{
  "text_encoder_positions": "learned",
  "logit_normal_time": false,
  "residual_init": "none",
  "eps": 1e-08
}
Rows from block 4 of the denoiser, named by matrix and row number. Rows with one number belong to one neuron. Each number is 500 + 25 x the weight over the matrix's rms, rounded and kept within 0 to 999. All counts start at 0. Numbers have three digits each.
# fc1: MLP up (model.blocks.4.mlp.fc1.weight, 768x192), inputs 0-191
# fc2: MLP down (model.blocks.4.mlp.fc2.weight, 192x768, transposed), outputs 0-191
fc1.255:470461536517522490497504486503468480508497514512514503485520478492490520491487501486507493520515471486520512499497519509507484530527466483496474533483481493485492515529490466521493505492508478455461507490517475520483475522467540497483465512498459536496472518489526531509475510454498482527485503505504498495479516526507490512505524506520483478524502523482471536514487528515477470471494521481489495524513499546505508471536505489525484489537490491510482518466489480519517452475482455525520496483489532475500491498528509544515529456490477497505481471477523487534503475511497519461
fc2.255:514486507515457531487492511533542500495502523463511514516517520496496520492496521477524498483487503504504497488488510499488507493487536508492504517527477501506486517518521484491492508506477492502516533494479505511492478471500530482512507485460475562512510496480479501518505506492490505516534513495485482508506509499538473498522505516475519478481514462499501538464525472513504507497526486501487532528528497482510492501513507523520536513467495491506560506465493479515497473539505499502521540477546493519514502510517497485504522538519457509492499498472489471478502525518477514495
fc1.256:480551483449539500497527542469517502420479508503550463526578504531488466496505481559507507533536471535477553543499536494579542529567571507522497510463528431485459547546504535511524513477525524483492482521464431479467480505467415474458463471400491496496468464513488506440496501501533523490445558499461514510514567510565473534517508498479494458557518531493420495527448482555544501484508517478431531480468542473493555451570545504478481522550496525505458488519448464492516495522464512449486544493430480511432528568471476501514521526547503516477452430476462503542464486508436518484
fc2.256:557450513483541501469469464424482529471511460485441508509554536507472477530494490509507535559529522620496483489531468532507544524532387465527529585531494553536507578462504487482498525454475515464501487523480509501473507473490474513450505514462515467502451498497464494499498502571477501500507539509531565391575507557576491449520500461546533497504445448504393559587526428471452476499532590478464542505561502522512446428497428567490462492563519490470464487546535459505498472517488585427537472505530456522500526556516437516514527489495525471501572507476481496556523496499514439518
fc1.257:509498510501479535526482453521506497469521472479521496494524490467523510504462494487500530522476490523526473490482501511486482511463513491514480514518482495514482490519505530530531504556498475522518508511469538505533510519553533478470512477520499520479487472483552488479501451493464492509538503517487454530516525468525471496511510479539528483508490499524506491513492505473471516516536496505503495494510459525492515501511501529474469484447467490473501510522499476486540451484525484462484526487529500501451494475514512456471503494494466509522532492520528508506503462489514510480
fc2.257:453486500515500490502483498496475510482499487506460489519488509505540504530511454490465459519512516547490504506495502518529536488516437505551494448522500529529497511496468535488487486498502533469503514493475511481531521475508511509511513537495501509459514499511494466491495522546513498500452458525497510539506435487470499419517503495516484494520504512491528509467487510499524477466562529505475456487512494533494498447507490477516492506489480518488489480477510533484481486471521530521483505487499502484524496493507536519509521530496419482492497509503500485481517489522524502540
fc1.258:502443495523486495483525487548471508473514525502515498487534477532509488528495534486481506477534461503495543504505526458534492535542495454515518479504491502474515519527508491522487485494489529524531482503493501489487502508512515544489457514536469494513480484502471499498511489506508541535524506461523472494472502530474479508525471535441493498498508466521521476470495489535516504471554472502463497509562529470472481471523508496484512494499496528477479506521467532515530539475493534488490548468493499466547511465505496466484507469518530464492514494480443485475488529498489514499
fc2.258:508545492523455539504520507518498500421501543523480508517526506471500514482506575518469483453492507536491497510525507499477495506526547520546504484504488506519478496500483505481495503488500526487491496491510495478481500516542458536491526473475485495474492504503494521517475520477519474528504537484479488514520498475493503517505485524532477493495480464485531517522523480515460485494483500487536544482494505478485524526503557514514546529459529519509482493542511478510484506499495512490469528492511524496519492489509520476499521523525439503518468541492473481488522494480543490540
fc1.259:506466497487448520515547492490500513487470470482507476519521521494495464488496469532448536453478522482488492479544505527479499506485500468504510529479501452480476481521516509494483492468477519470518523490541503498470484568506493479477497458508583502498455513486532509474527552451500512482507482519487484509521503497508480518503508476468522521521471498471520494515534495494515561462472524499494486505584513474472481517533538494561466507574488535484515470475553439519524468475581516471440540499517520479447495585520500488508499538473473466578497488477484473502546527472462539504
fc2.259:508555490495507461485546456494493492505477461517457512471473501503518502523476534489556519522509477595498522528521519506501469490415492485504486490504512463504473465546449481486493515430505522462523523499500494503516536492502541437502522495506503525490498502493361469501494525532493496452468539502490514529501488466504479544510520505484485541504464422511514491525499489498500508488505523513482498493486500520467481522528491520497499505556494510519547505526524490512463438477489525465510470505523495478429496457512513461505492507504507502470467506488496505529510503491509474527
fc1.260:473484504509509499480529485498468519532483524496501487541554511488521509534469505473464485479506519499509517477484496498544477511536520471504472499477487460508535494501488484519504486529455451567491522456498499521534515512491484481489488499490495506514469504510439529524484505486475513548494513515523506488505514481540468494513459485501492475505503568512502501527471468466517507463507467489542481504489529509447491550513507477519519515514492520468464500487539474513511461493511556472472545484565525521454538497502527490469517470503525461479505517527497466488510509499496491504
fc2.260:479516478486549493494515492485498486520520477464465473531517480468481478537507549511498498535494492478509503512511503515453484499562491471508522486472492460505518494545488550503515504511491476508529527516466473492499568520523464513514506476491508506494512518486561504510513488474508457518505520486509486509517515496507499483498501488503540488487484537530481534477493494505553505477561521516505531492488525494485533479495485515466518503543525496514471536511461456515514512508507466496533443486455479502553497526494485503491513499507519499498495537474462487541480514507524500476
fc1.261:504479489490466489502506476539487472516504515515507488514507480535486505510507487473510484495531495480498476492504472549495494499467484477488543565520515525521511512488513453517486535468467530501499484504485510480469448522500563488515503494496451541486477504534543526485512518489489538502570484474464498526483511498477470459524509481500482528526535471532471512525466533490466518521546477541490496537512516503491519489576503470555526487451502507491491503516506544474459486477499504501507486517548506507501472488537499469520503475479564479523538503501518465430544544506490491462
fc2.261:547494514496477512487516476479485503458499533534490469515513504514506518492489461518472479457522497519498487482528494502508506510439521512516506492543482518491522470504466511505491511476489514499534473495526483473511468496485513474521509499508489558517472508503519489438490529523491509492535480494512485566473512496514501484519501495541564510531493512504478505504484514507481506514506526498505512529542533513508511502472498495521515471529494496535524526504521509529453474529482507500489519494548481510457481486520500495483462478493654496475496504494523492479488486482501485492
fc1.262:491537454514547494484494498499460487496539504480524503507514490516485503490501547477500461484488518490501519526483509524520482484474532482481489472502535466475482509496511468477455502446474524522517515513504453476484517523472502473511483534491458513512513527514498523489484506553486497505522506477495532496529500489528478534515476517481502504462521520521460545469508480505483511459558506516523535505506515462505513471519458507503503478510486500447507519509520502505465496482510494517490510516532505493491512534506511443503499510517589513465542518482480517497533481495487519520
fc2.262:508518531529496468511517517470532510498494514490508500505499510477534505466471494490481498495499498490474513484505472499468488496517530515465480467502483502506503524489514485501501484493514484536504527487501501497510506480465534464487504507525521532517492485496473484494488494470489494453473488481467486589475516479498516552489509471562527509535485495493489496490487512525485531522463490488509529507500481512503494503496526495500510498501518505501493471530491479508542493494503506485523521489478481504518499524501487510492507510517478481476547502523518493480492515485509485463
fc1.263:529487477485508512507459529492510473481479457470568487563475488527457503535515482526543474505542518478486483513461468503554447494528483509554522499477536505471494533491478445464513529512491529479522499578542459495503457554480506494499510519505513483518481510512445472523474505482516489491491480530487529537480480528475510477529521473475468504487506503529479495512466507486527482530492496491461525523458524455519503469540541504493540488533482478483540474511457512481541483444507518519527549493499519468454555500495533501477475499489471478528497482466478496475486504506513501510
fc2.263:492502502514474499520481506476524493528539514494473482512468496491494484491514423516485510480444524469505511509506489524508479496469495499487506476519516504510469495487475500511507542501497458495489487502508493507521544435499547535484498521517499437467514500514526465465515479489479549533478520469509503496484464514499505505506479508497507514507471504489401500479512518509470495484485498500469519528480501511503541499464524531497558524480496500496521499493517507474499505502516506482520516516517493485514469512492485506523527507471538531500504469504489508517526516475506496500
fc1.264:495501479454482519515503523497517501487535500506506480494479484509455462500492505507470520506473518472478510526478460519473471482489509488476516518545517523500498470486495510513530534541514509517497469527479535483485525554493504509475483517490500524519461521520519509510504509519501485531503498534516518505475497493481492503533514547465484538500490512523522523521501467506488475487540520482508500508535509478506477472547497472521497480481482474506548517493494500529534462501540499509509498525503474509509483543508508521479497535489512508476501503478483516521475511517521479511
fc2.264:478510513482551508493485501505486497506508516514488482522497510508483507482504517490503491514518523485510496508512462484490484491485527477480515484487507461488472491489515510503489492461484497498531510486476512511493496494485527493490468513473495488508533481519519471504526470480513559507488513482510498506508525507518502500490511517530523479495478516485542479506502491492479489508512518482530472507493518503515479506513528503514530519467478507497525486514512515489491496503507492532482479499528494493500506471511546511501461511487467516522518475505455503527493521510493500480
fc1.265:463473486489483523499563549485533454544528483525507546538481514548484528490487554490507487495493502480444475456496521522423461517481528558531512513497487487492461475479488473467493531521492512514516451514505510484526461514521481507484477553483472526502473467509523502485522486503450520498556497472491479538467502485493475499533514478507511496509517468442472477542495514511524547495470463475502460490518559481516509480492491536517524518502551505478497509476507508534477511468565458531512500463484483522477555502529490539515486537537501534529516492479450485493457489499487503511
fc2.265:508465513514540462533461522496488481490477479507467509462531502503502505513509533512533468437514500515525511507532518496488489516540480511551509531552501471530475495460554467511531471467506467526493562485522523520480520529526451455525494497537509501494475519487476497502517524556505485514451519492484556516517520512482509497507512492505457506497540508497559514532451523506474507533528460499490459510486478495499489480516512484500509501526512501458457512545497486513519474538508490482491487524476541506498494510490505479503531518469509505490491555522520512514487497493537490513
fc1.266:499501477493514474477494518508524514491548514467483484508498519488447522528506543480488507502539514520469481507540495520529476492481525496470527473532504511514497479509511488509496467478500480532473468477512470471498533514490487482486489515520488482470504504525498501520477509535500540474501481516527483497471494523476487512466506515481462520497536533495515529452510513494536518506509503490497480530491511491481488477470469469507496508519511494496506501499493519522542488480555500492464515520500510491494469489497502508504514538531530528454481505484473526528529539467496493518
fc2.266:477480494519501472476477498471461505497530491487484508509483509489541506502494467525483490495496517484517501508503495508497512489494480467495487489482515487479508437521507534496474498488495541498493487518497513495503513480480516475495505488511519523524503518487494494494519488481516526503507465467522470513473492498511507520513513471524498521520476466501515509488509483476503494485509521509532501462506520500497488504512504502492494486509500486500519486461521498496482529518477486511492471506478501491484506495522481509520481489514459499477479477486462494504479483522484490528
fc1.267:484518527518537537484477475487530513467509452481535521521492492530478531538469510487525526498506521514484479517513552521538516538545499484487481524527533495493511507509484481479521473456491496496479482489554520518488480524498492456494510479505486486527490513524510495478491467514522518493473495555492467481530531490475496488478468521492502483509499538492425454535521541486547540477490543524488512530565484526513479509531492529505497519536504507453511495494501519510479538492525513485485528513515501505463499448490467547519520488473501491445458500466479470488500501523485498469
fc2.267:460489496510437533541493472523507475508456507478496486516474486498481483530517552536509485546438481486495483469468534509554485522535518559480481444460503457472520489521519495482511495468502534511542511541518498511485522520513494461494514514515531504496495474508451523488501507524476439438558508545482486568491510503472493533474525463503511520473536536516546481492537514521509507482474494503544511509511525472514480500508510437503484502470515509545527514480531507476488512465495476520511476499519492494488513503508491519498501498493494486507504474528524491491521530510465475483
fc1.268:519466470542495511503490484456473480485482463492511486524480484485476521528482529493522495514465487505469482517506530518537487471524495498512479489530502470476490487472497513501493523491502484444508527480523470477490489529535492482468523495465525513528522504520513487536501515500495527458522515480495512494498530499497490522481496473521488521506534552521474498453471484520520493525503481497528505519519517483482497480489508509478510486495499518496489528484449526482522508481484506521474482500528494508514526510514498498492518550507470487487488519484513483483470480497461531485
fc2.268:509489507487482503511527516489492511530516510496503501520520489503489479523494462510479533548499495493487494528476505514454507510520499487462477477473503494514496468523467458510498497521501510460503513513514470496509476467508522503513513476482495513490487507509492452439499530492508522489523506514496492546509485493486500518485483527504498505535501490525482516448525496491516519496527461520518530526499492511500521508522521512496521509490485509524508496470488479505497490524538514518520500511519473476510510491511460483498488496522535509506512503501478516512498489484504494489
fc1.269:500508451487525485523529469502523518516475474517543489530535455490482491502572522517495496539512477481459566519523523496563520497462512461576529468482577471520495507506466515539533511517502507480436503494424411432481479511517474497441516545463482514538421438463474484462444484471546515522490534506472480507487522513482491483546462535468521487531535516499496503467504505557557486477479455533505547489502487525470558482524533519504518512513505501506492467511470533493537501480496504471482504483490445458467529489501528492460525489508521483449509458486540504492462494432458509487
fc2.269:503497481499511578507506517460461509491547432515494510532462506509505494457474452497463559500487505586507516512531532505515520510423543444466471483503485522487493523518513529502486476539470488464530534495435503489489442428523492556495482477486486479493477483495510505455528479544499515452480511498481514403552483567529494468491504500502498436444480502485488529569483476496490499509555533492506509520547499508555487466490457506527527519442487501501539514528524518494496472459524501519508498477542522489462438496498416476491528507517545495535467528457456506561493512500519513537
fc1.270:485501464520529495540500502487493511486531502487536519539475500512498479500517502540495528514473528444531543478486521507505501526471509499518521510509519492501477520500491475505488480480476546500511469517512492471485499519491516500467521511491500485477502469495542504490477481523502492482469508474511503479465524518503481446534471521461525478509481475458511456517506518483465518484569466517521513478503527474475515475550488496521494500554530527492512491496529518511493492493507492473452480509532465503486485536462519526510506492502467505489519513525468457461474464522482503456
fc2.270:481518522507512496489511496515530511486506554500506490470488504511506501525507534519531513491520505510504509503524483517495491495497550499514514476487517485480485472503521520496518527506482531496536519480486519485488518508472554516501526497528511496489490509492467495522501486497496524495520513491506515518503504506491482461475516507495457496514473516523480460508485485477512516499469519482502502534479508510466469477504488508463536487541503511534526497484517546501530490468512507500517546501504505516476482507514509511482490513504526500500503523479535498523512510501516520480
fc1.271:452492485514461516483488525516448501489497494498470503491568510482524487510508508476473528492509498478514498457524473525488445487491493480499535526513541511524517510510498478502490487540489471575496471478507506482473496521443460472453458464454502513476460491521549479476466507484497536517501534500518485488492492472464503486490488543462502497515524571518516515540495477515469516482525461493541500526484501505464485538495477485523503490567497523477501491485522480477475474494550501494470518512519480484484539467491507504512498497505502503523541511482453503499516497488488517441
fc2.271:507522498510513516500469497482527509506471460518492521520526471521518515516485488492548479489469481559489468513538460507538518513495496476502495529509502511503519512551491520492496514495493537486540528488453516492485645531499477523479507486487508519515546531487407487507498494475482509530516536457507500477499539491518488465477507512497515451510488517487505495507509492480517494489506513505491535522480540475459565495505471509546478488535516490483477508514481448523493465523493561476499438519479502503526508474509461503476495531512545505487510489468444501505481513518468521503
fc1.272:477434490536546473522522484507478495510530509483499525504499516471543492486502531540534539494487482482535517474512520482531511473501572493546515529517494508542526483518469515494495516432481455498480505499479494443533481519525516492469464510481532503524465507493503518480467500516489527469508513462471502502451529486458502423510501515519451499493512516482531479494528515527515494542471463507544470479486496541470484505490510483509483475516476493497507533509513524471464484539505521472472528485459519487461507482478490580496539534551519491452596481501549491497496419469463531514
fc2.272:505539465498561539479514444487478513495520475502537508460458515488500526511489558512449496555592489530523516526448515485567526485519508479416507514446474507499522510512516504504437497548490465506494466487489486520486502484519548496534516520522462568481478487484495494453533514529473446484491538527503493404489572537477476550513511486560515493435519573491539529462520472512511501500477515525536504471479488527530479495522451464473497465481523504412534471470456468491479484526433520516466496496545510483561581511512434489515479527518597484543525497537472509506509513496483450438
fc1.273:471536471529492463512549493482514518493490470540486493535538479487455499467531536531481499541502471513489509487471501528518485495541488470495476512468498474476491494504502449504458466526496483486478483539465511509484500497514474514505504485488470539526450487494489513482498522504472498513481496523525524532445487494506489513501502476456477510517544515505498482474459517502509524524452481522504471475493528485477530520569480523497473475497520470509483486500499483513527483518509517498514519514527523509466500495507503545504531492495491493501530492500474533483504531474471548542
fc2.273:461505513515546487530541497538500505521489502470508511536523508503503533471481494503487533510517520483485472491520492484536502510504469483529487515510508489514534484499483488476522512521516506458486523499486482523513502487474486589508496469485502427494476507500530508548509464483477524475494527494466418540515470510492498413514476476518512496508485464489497517490504512523491517524495467529512467424464505504522475531473493509522517523482490513511445478479484510513549474519488487515506499515510476523509505480503494520521525502500521495473535491473487522512478501494483488500
fc1.274:485530502469525516510541514478479462466473477475531490497516497507514482500482495536521524498516488526464511503472496531529476474507511492543521486484501460456444512502503522515518527533502537485508478512497500468490450540550494479501465537452487501496470474528522501487474522512470535501493543505473490520512508512524508467538503483525476528501542499486503542463487486511511514530530462502444518459473505525498550512545492513512529471521508490471468485475485488519493511465509511502496506473483510522484479456531528525541469489508496502526482482505468488465500508474476499477
fc2.274:493508500465484492504489472479500480528514501484530518496532515507480501489523433515504502549485493497504516504515509517556510510506483490518484499530494531502505520511496493523469536507477502475505516468470478511479519461483482508516493503487479478513521487499493500515520483499478528509481468533482533537569476472502487459500486497526487500469502491499486542542484504483487508511548517501499477519521508521479497522515473529455539496459505513523439541529521470524501518456498529514503516499504514487490487508527517487512551509501521518500507498490552473544484488523525464484
fc1.275:502486492485512516518521488491481496484476455506540491570567512491457508506509446520469461545449518499496507477503508538458548486508488457554502550523529471484498461514521477508508483492485472463445537505448473464515489493492522511498483525492390517507434473475556466518505523462494497501493554504499460492510511488579491453533465540501477479494529492461473495515488500512504498468454540493460491474473484532495529470492534531516520490532482556451501533465510482492477455483578494504512525478557458482490516530515488511507482525539508514497488494519488470527515444466471492531
fc2.275:494484494545564571489425517475511530463474468474492520534470485523510513483527440531511499568479448598465506518463486488528587522447553496466514485477514517487485590448508516526503515513470447536510471483448507516517516438474529488468500481497467515490489511479550474479501518590492515476495518490516499439477480528549477496514520477554459503520483493489395503502518481511508484479464548530444498491511504515482505496512496516454498442526549509474511511484520516483513524399476576480476524513555518513457401478518432503474469487492484513484513491451488514519522549532512541517
fc1.276:530487505501495479499547493474497521478478458504466483506479487526441527532478484482469440454538520499485534535509471492520475511512494496484510508462469499499507484491505466495513466473488502508515513516466470499507482506485532521475490520529462478521484474498493523527505492478530518482493523480525477518519515520503495545482470476496506511506490538499508511538477503518544485467523529519521487515490516497461487467470468469501518495516499503548494509470500460508560467498522466499508514504531501530541484552494520529508492539494472504536432540484468483525491502492537491533
fc2.276:504503521515474530468450501484526510557501502507491511523512508481475514508490490509493504487494502511493518523516477503519520517503513511491512461520508475496507518518459508492483489508496489508474525461523509498501523448526547512503504496503518484503524528510488463468509477522500500519493497468536511483462461492492510533496508490549501515506507485487489519554494493504505499490554469477466489500487510501488496472518524518503518479552527498483474482471493476469481473511459477469512490493473509495520522545505492483515509499525483489515526514487395479475509483526499461492
fc1.277:491513492508494511514469530498454452500564506559538522497545504541489481463481540486489584489492486525451486482505524483492517518506492529501522407544508465481530488529454430458423495540462470474489485502529496523509495506470522474488477528487509486471478546533504522510482474506457509522529498510467446507473482494541479441515491505523460490477456516508513509528504484480570532491555489501529518479548510531505484470505516488542487496507480515474516554488483520497456544447481483473473536449525485498488545507504517486514476461532547497504508468515530430455496530505500506520
fc2.277:572466462468563528563500520449473473420517533497522497510495504480488495536494537507504478511449524515504492466508501515515491503496481519538509553457495495494503500487540563519515506556481568583523581499517451485520505501503502406506489533472481461488500491498438522509502500551513497493552525499459552525497516489460487552515513521511525549530511520496541476494471541486522504484549481494504459493550521505482498505533506471486454492560509491495483470551489403515470436469513522513468487514543534499525458504508469497519541504456478516516413509495483505497483472490495553469
fc1.278:525488513480512524477492517556531515481514528540519514454503535490489506443517515505466474513478509501478519483523444533456508462500487525506521491526532482509473462503472529475529530523478509485523504510469505498478494540487489509496528523475507475527508468491542498515498513467518515504500467510496485488495519476511472492503503507478511496506489468496530499496506490472479522495526477513470520502502484499485527473480500505530507502455504503471497485505494528490477483468494480537519526489488510478514503516499484486487505512487507532504507458496488512517518454519466536498
fc2.278:498516504529537500492492522473475484500501536503489526491526488524503510536519470509506475523499482530488515502503498494484483521502455485534507503516511547507498484495515494483473503531519521456444509488495510531507470472537488509526503509534486480485487507522511466511483478506515507492495498542539530455506506497481513486518480504527466488508515502512452486489502517492518474495510489496506462493470515501483480513511481481533508459463497473462480482494499544480500541505508494487482517509513503516529516504505529500492487500508491511484512526510495507471499498477507445503
fc1.279:542518469478462531516549513509500521436504487529530475457562523497516498533519510556527532482523507498489520486481501509557541510491512473504477495539509434479459483486499478511505483493482473480482484530461459472470508503499485526527492516428502520528482470497513518463502502476496508519487506483489501506521477504522532501514475511450483511514488457473523517499519533518506510506477475484488508466465538508514485490514490481461520501543545476497486529491473495480482489488494477460480527470480531490465439472474494517544467490508553465523493455497487494487505505467470502508
fc2.279:504477506481562511506452525469486509512497538489551498511536492493448532443539447487478491517475480525508465511497516496483505509508572511490478553481502515504520486497492516482485481507488452530496523526485504486490567470509458523485510498571495519495514478497511497499471477497498513497463487567480530444553442502504499471516501508523475485458508519498494495566495521500452486490474491507508489482487487510545440488528514507497484483526479518501430460499528469506518510489486524530479500485452530488558513520519503502492537485497455520503475521465503494523476496524505509441
fc1.280:526528509527557545501497451513479497458537428483532499542491503528511503452495523527511543495539493478495465502514524516491473524507515481544485472522498494495529508482526472488524491487514471552524479535520501479540434522495507481520510482509508487503482506474513517446488476523448538470533472517493530521459459486496452469480469541538500501507479509468486517498508552498501574491528507497503504473491517512465482476547535500498468475513467500455544536496495484474531461455514533457506502474561472481487433521498472515526461487524511467516470498461451505525508505473473541469
fc2.280:460526496469462539483439516530574473515478475461463468506477480514539487461500571491452485505488506543500508555452534493504480490554537447431492463457504498472507508504458513506549485500515533558467492512495504509461555478568494562477511579499536511489493480498521521517518509547511453452466512489482475491494384524493520479484483469508507554481510519497475446480542508498505506462432530497472530502534528483502498488508475496452434489480501518465432511494487467484490508482488481548503514513462509513518514514491414509521499519513530493515454460508456485472512546506505466509
fc1.281:473502460470514482522513531504443458510532444505503492510489438500527500537488559484493518515530523479515517518528551491500503506470548451501495484463527507530474476529532444480457489533456454538435467448503502473522503490477527475496467553527498521527470506560530496487526514468500517575470541431503474530525499496489496455517525481475468521460501499460498550439545471497527514483565495501527470518489505540477441503477494523482515495532497515521498503514493491499461527512505510465458528488531464499533524466501528486500507498505551497511472540480504501484497494487462489520
fc2.281:447500489493496489457514482442489481564522518516504487504540527498439511542520479476511533501496499550486515492480598500543504494483485514482490587507512504496498445470528485493534462536544490532488438495500525517461527542462438475526488502487496479490513507491468558475466512525533474503482474537536533501481563500461518479526496509484465425499531485499523458588531571488546504505527492496507508522503517496453547483478535410540480476506467496460431493518427458489509515519460495483514488509499487478525542514498472492501510511542507476525528456491522490464494474487474525508
fc1.282:487542474497479520494461501510476497489525484537490503496470492520464491505544501514499490498469526491476500509520502505494536507470487515493520533531501470506504510531483486505460499465494507510501518472526452505453508492468517471503489500464509514477504467512478540452465480506515492532511538485533548542500485461507497492529523535511513533526481493495511492539473516509511532480538515509507517500468534513498480517475509517484509445589480481460536527527488471472486498516524531463436539484479491505507520483474547475496494520479455461515471512472494487502539506461487535497
fc2.282:508514490496489471479516467489513519509532509513484504496454502479525496550519527509509509476517505487499485476502500501509452530482512507501492516475480485486518493504475545494511475466503520514518497509547498494477502467483523534489504505509470475487484487485492484480511472491513502502511545502475460554473548476482512476513486498512499507491473528518489491473478492491511500503521510498496492557459519491498500512464530491499489470605512497510495488507524489511507512517516508534489499480466499502530523502516495506484462518503502525502511505506526501524479511485479423459
fc1.283:512496518496523516486459472501521495483487485500493521477497524516490522485486473540534503531527476532515506491494496496514497480498503529515523494526466491471507487486463540519457493448535537474472551485475508506513475492511510485509525508511479472512508512460497476527503478506528505500492499521491493490473499531482473532480519518484532464510515452530517497494484516515437472522482536490449513479510462497469532491486499508464525507506501480481548499469464510485518555469500530520562488507518522509504491492482461500513484546458483529489493471471516495500469510513505533528
fc2.283:545502522478468479513564479503486483505467466505483501513519488479421514529518512512477520499479497485489517508479514503500513516489505517480503520481495500520488462517525466500516517577516490555494490526483522503480513515488475507511499455485484479491529485502487502491503490476498489531510527530520514471486498484520493517519507485474504497498493527507479500473505533505556489489509531495448535476491486483539547502485476546490492486519493484497501550519495463516495508490472469499499482490551534494497466474497469497480481497507516494496496518496506501481484458509492519508
fc1.284:517525504475502496537519517449494520447509470504526484515460519514501483521515530522498499477438463480511489496502510484516535483532486461490526484537519503507452487502501506483475530525518507506514491452465455488478495490475491472499490507518483455542486475484460521485467559432485476521484509502498519456528505530518534504517480531445472488512544551508517477459555502506508505501514484492467567468518512513477508520492483541487486498538501486491514481533531468526486522520514513485460509484436531488472494498476466490483491477462483541525511489534517528538515468489478501543
fc2.284:481534503479508503507545479483463490519519478497534499500461496507544521475513416499515494479594494549507500498523469515498507509510490477437491539427498513507514504484507505489503497557508492505506464482468505490478474503559482451503492505509490536497473505516527552446512534454494518507535501472486467413479560525511482525507497494459514503485496558503485539494455484480499529503504525482472528469511514509471492510479507469457505532554512503492477517532503458480511452438570499518499496508438541488516470537499448494486461516574543504476466498485500497496547454523517485518
fc1.285:529501541468464524483506499547524479477552466478526546501519517513551486476511556503491479471522492503463522495490532537468501512452514503514508497528468484506462477472476504476525525488423445547503494472496484507493505495487481496509514486489495508517480484522522504506520498476486499506492500476449532513527515473460490478499534468442477520501543539476501491496519519506525525529500497459469498508562532507474533490497476511516510465470511481489510521481513515541507488461496492505529511485503511495509497491534507492536460528497491527486512522465492475500490489506475519496
fc2.285:491519526496538473511462515483477481478479462479496520529490476516543508509487450508497477491534516509505497480471482483490506507511508525508510512467520498485454490496518495504476512491509460475525512519515483493505467486560515522489514492542525503518497469481517498517510499540522505504504516466537490534499511474513514502507481465502486524513498514484512581510527505516467492479511545490508502498520520541509484495505517476490493497488501486506520513507502510496506502476487536524518466492535514518483514510505505507501513491514495526502477533532482508532507477487558473526
fc1.286:496467531502479526482535485521500508511529484495470489502490498490479527538494507486511513445484503539505481469467493491493477473505499487494477488507480479527493482525484534464457485510530486503481480512498493502541522528497490499525517495526483493473532472510521520487484494524476519524466514503518473513473468511504503525468474504492484512532467519514503461489525524495473483506540496498526481492483491475489465474525480468502488488499463499470523492482477503471548538494536515531485508538534515502512527527488468507509498495503486508470504475526474498535471516509533491468
fc2.286:493479486478510474520468476477519514513507497507504505499449494503504523484508486485529482530522503513518511512491482496495473503483508510473506468492498478463490483492506456493501506493517476492512520478519488499492483474518496480501517511494511485483497502472476496498509516453474500517504476488529503520525496537495480507509524511507472479492464502511485468513492480509516517513467483505519437496465514491549511513506541516511510493489487497499493460486521491478495488514491498505498474500521531500497513501484542493483532515509487484476485492517478477492508546515489484500
fc1.287:526521518507461534506549489514484467503487488519534516496513481491507477496488548508482479508530490437522508530465510536478464502453504488516524498444498462523468493548520471527494505527472458464463492512509507479508501511515447521470495485521479520530489490491502540502513508519465529534485502462504527538510518511497494491519474474498476525466513510476506545483507473532531522486558554494508485487491524473490486472513517481467475509491511528528500513492492505531515480516543549459458491468511490494508506503514517510497514483526501515519501526475492517557524466477477510482
fc2.287:504525522513508505485518507483495514531471488487544488527507498519445512500471485469489506501526513522481516491488520500554537503466517489487508551567476492504499477503527459515517506525540528503506505497486516506471444519449475530469473498457484490520496492513521562496521496509517477501495464546494514505490516477480508476501517495542504478510528517498531487544531525492497503473552472511509507528512520477468539523472486458490495491494502509489431504500475499488488470509447496518548499503544508483475515521507490516495467472515533500509529453461528518460490496513470520498
fc1.288:497544490493475481505519531470457482493537462469507517486501506501473488514491504480492482491511499454515504514492503509501522518480482481508498539453507506517492514489470432475505512450511482439493490544497524473484480499488487499513476524504472493489479511534421487515499484477489491469492506489498521492496526522487487466519481490483501495468534488503523528505497514500466528492497466499528465480486528530508474524525474525538524512513516498533484505477495533526479438473499496473504527489468515480526478487524548495505507495550484466513519503475472513518514531484523453477
fc2.288:482490511491510478486512518521512480532490544505518504501489493500498475481489461496497525503521504467518487502521520507470471484464461520531498491548518487503481523488493505495485513487484449488508500497491507485539496515499511574517487456479520525483515508505555466495485468501525502473480515501487467510517493498487521433493501458530492461503496500491474516493525503484496524507524512495513535481485491498495519509483479529485532497504522481508502522497516492511520515539517475479501533508500504520530469505507508508495515519516451510498550486516496507511487494484463536473
fc1.289:528452512481470518487488467525475483438515503509504513449493503496517511522481512526495503488534507501472522510503499484525491534511539467512505526504467466490518515534527497468520498517474421416500516487487506499500500494464475487491458505467505459499457485520499506507502532494456503513469485501487471486491515485551469546484510489513520506500515490477521551451526474491535562492498486514490507545515485522435521525481468493523492515510489525507507526480499496527530473503469513462486517494460513491524498516513459497534475511583515504462541488474443488517520486512522519533
fc2.289:514503474508570490504526523457477508488506518486494512498522524498489510505507504522524495539440497501504525510452485480460485492556495492482509467487513503525499516458491544496520528502474488497486490473491516524504539478517553461505530522529483517513486509497455457533518504506482471460508517522505524512505494488519484542504488494520471470475477505510542453523487526490517508506543509488514528512489520477513469532482469483515505472505502516480534484471450473494492472517526502507492493490508544485514527502511485488481504497476496498488474500484504495510492514490521547484
fc1.290:492478515473481503540500487508498503537506471535479514495483490468547457542522501470472504467505505502483491478463478491510490506497490491502513470489517493487488531469496494489514505477535491524509459514487519498491488495512546529490537490508487495502503520520529521507479499527509506499489487493486496477491517543534530489510473491519516513512502472498532509483476479507534481513520478505482472464504485453499497484487523450483519502483544491534472471512496505527517478502511484509484489474511504514519480502473517536496532503475485477499538494513475477472505544482468475512
fc2.290:485503514510496504521495504508495485516508511473477500486471515484509496530511496479496471481504514472495520532475468492516473486525503505533512498523510494522527464515502509481477452475520506500491453491487488504484456465478524482528499546518492479478505486503525507508494485525500555537544480495531543476515507471492484512504507473532538509489514497499508513546478482503447503515510499488496483526489498507529518504466516524478504522481496517494520509537482513497538494480530523503494491496502506489494476471487531489507502496489489504518497491463497500505456500498507516487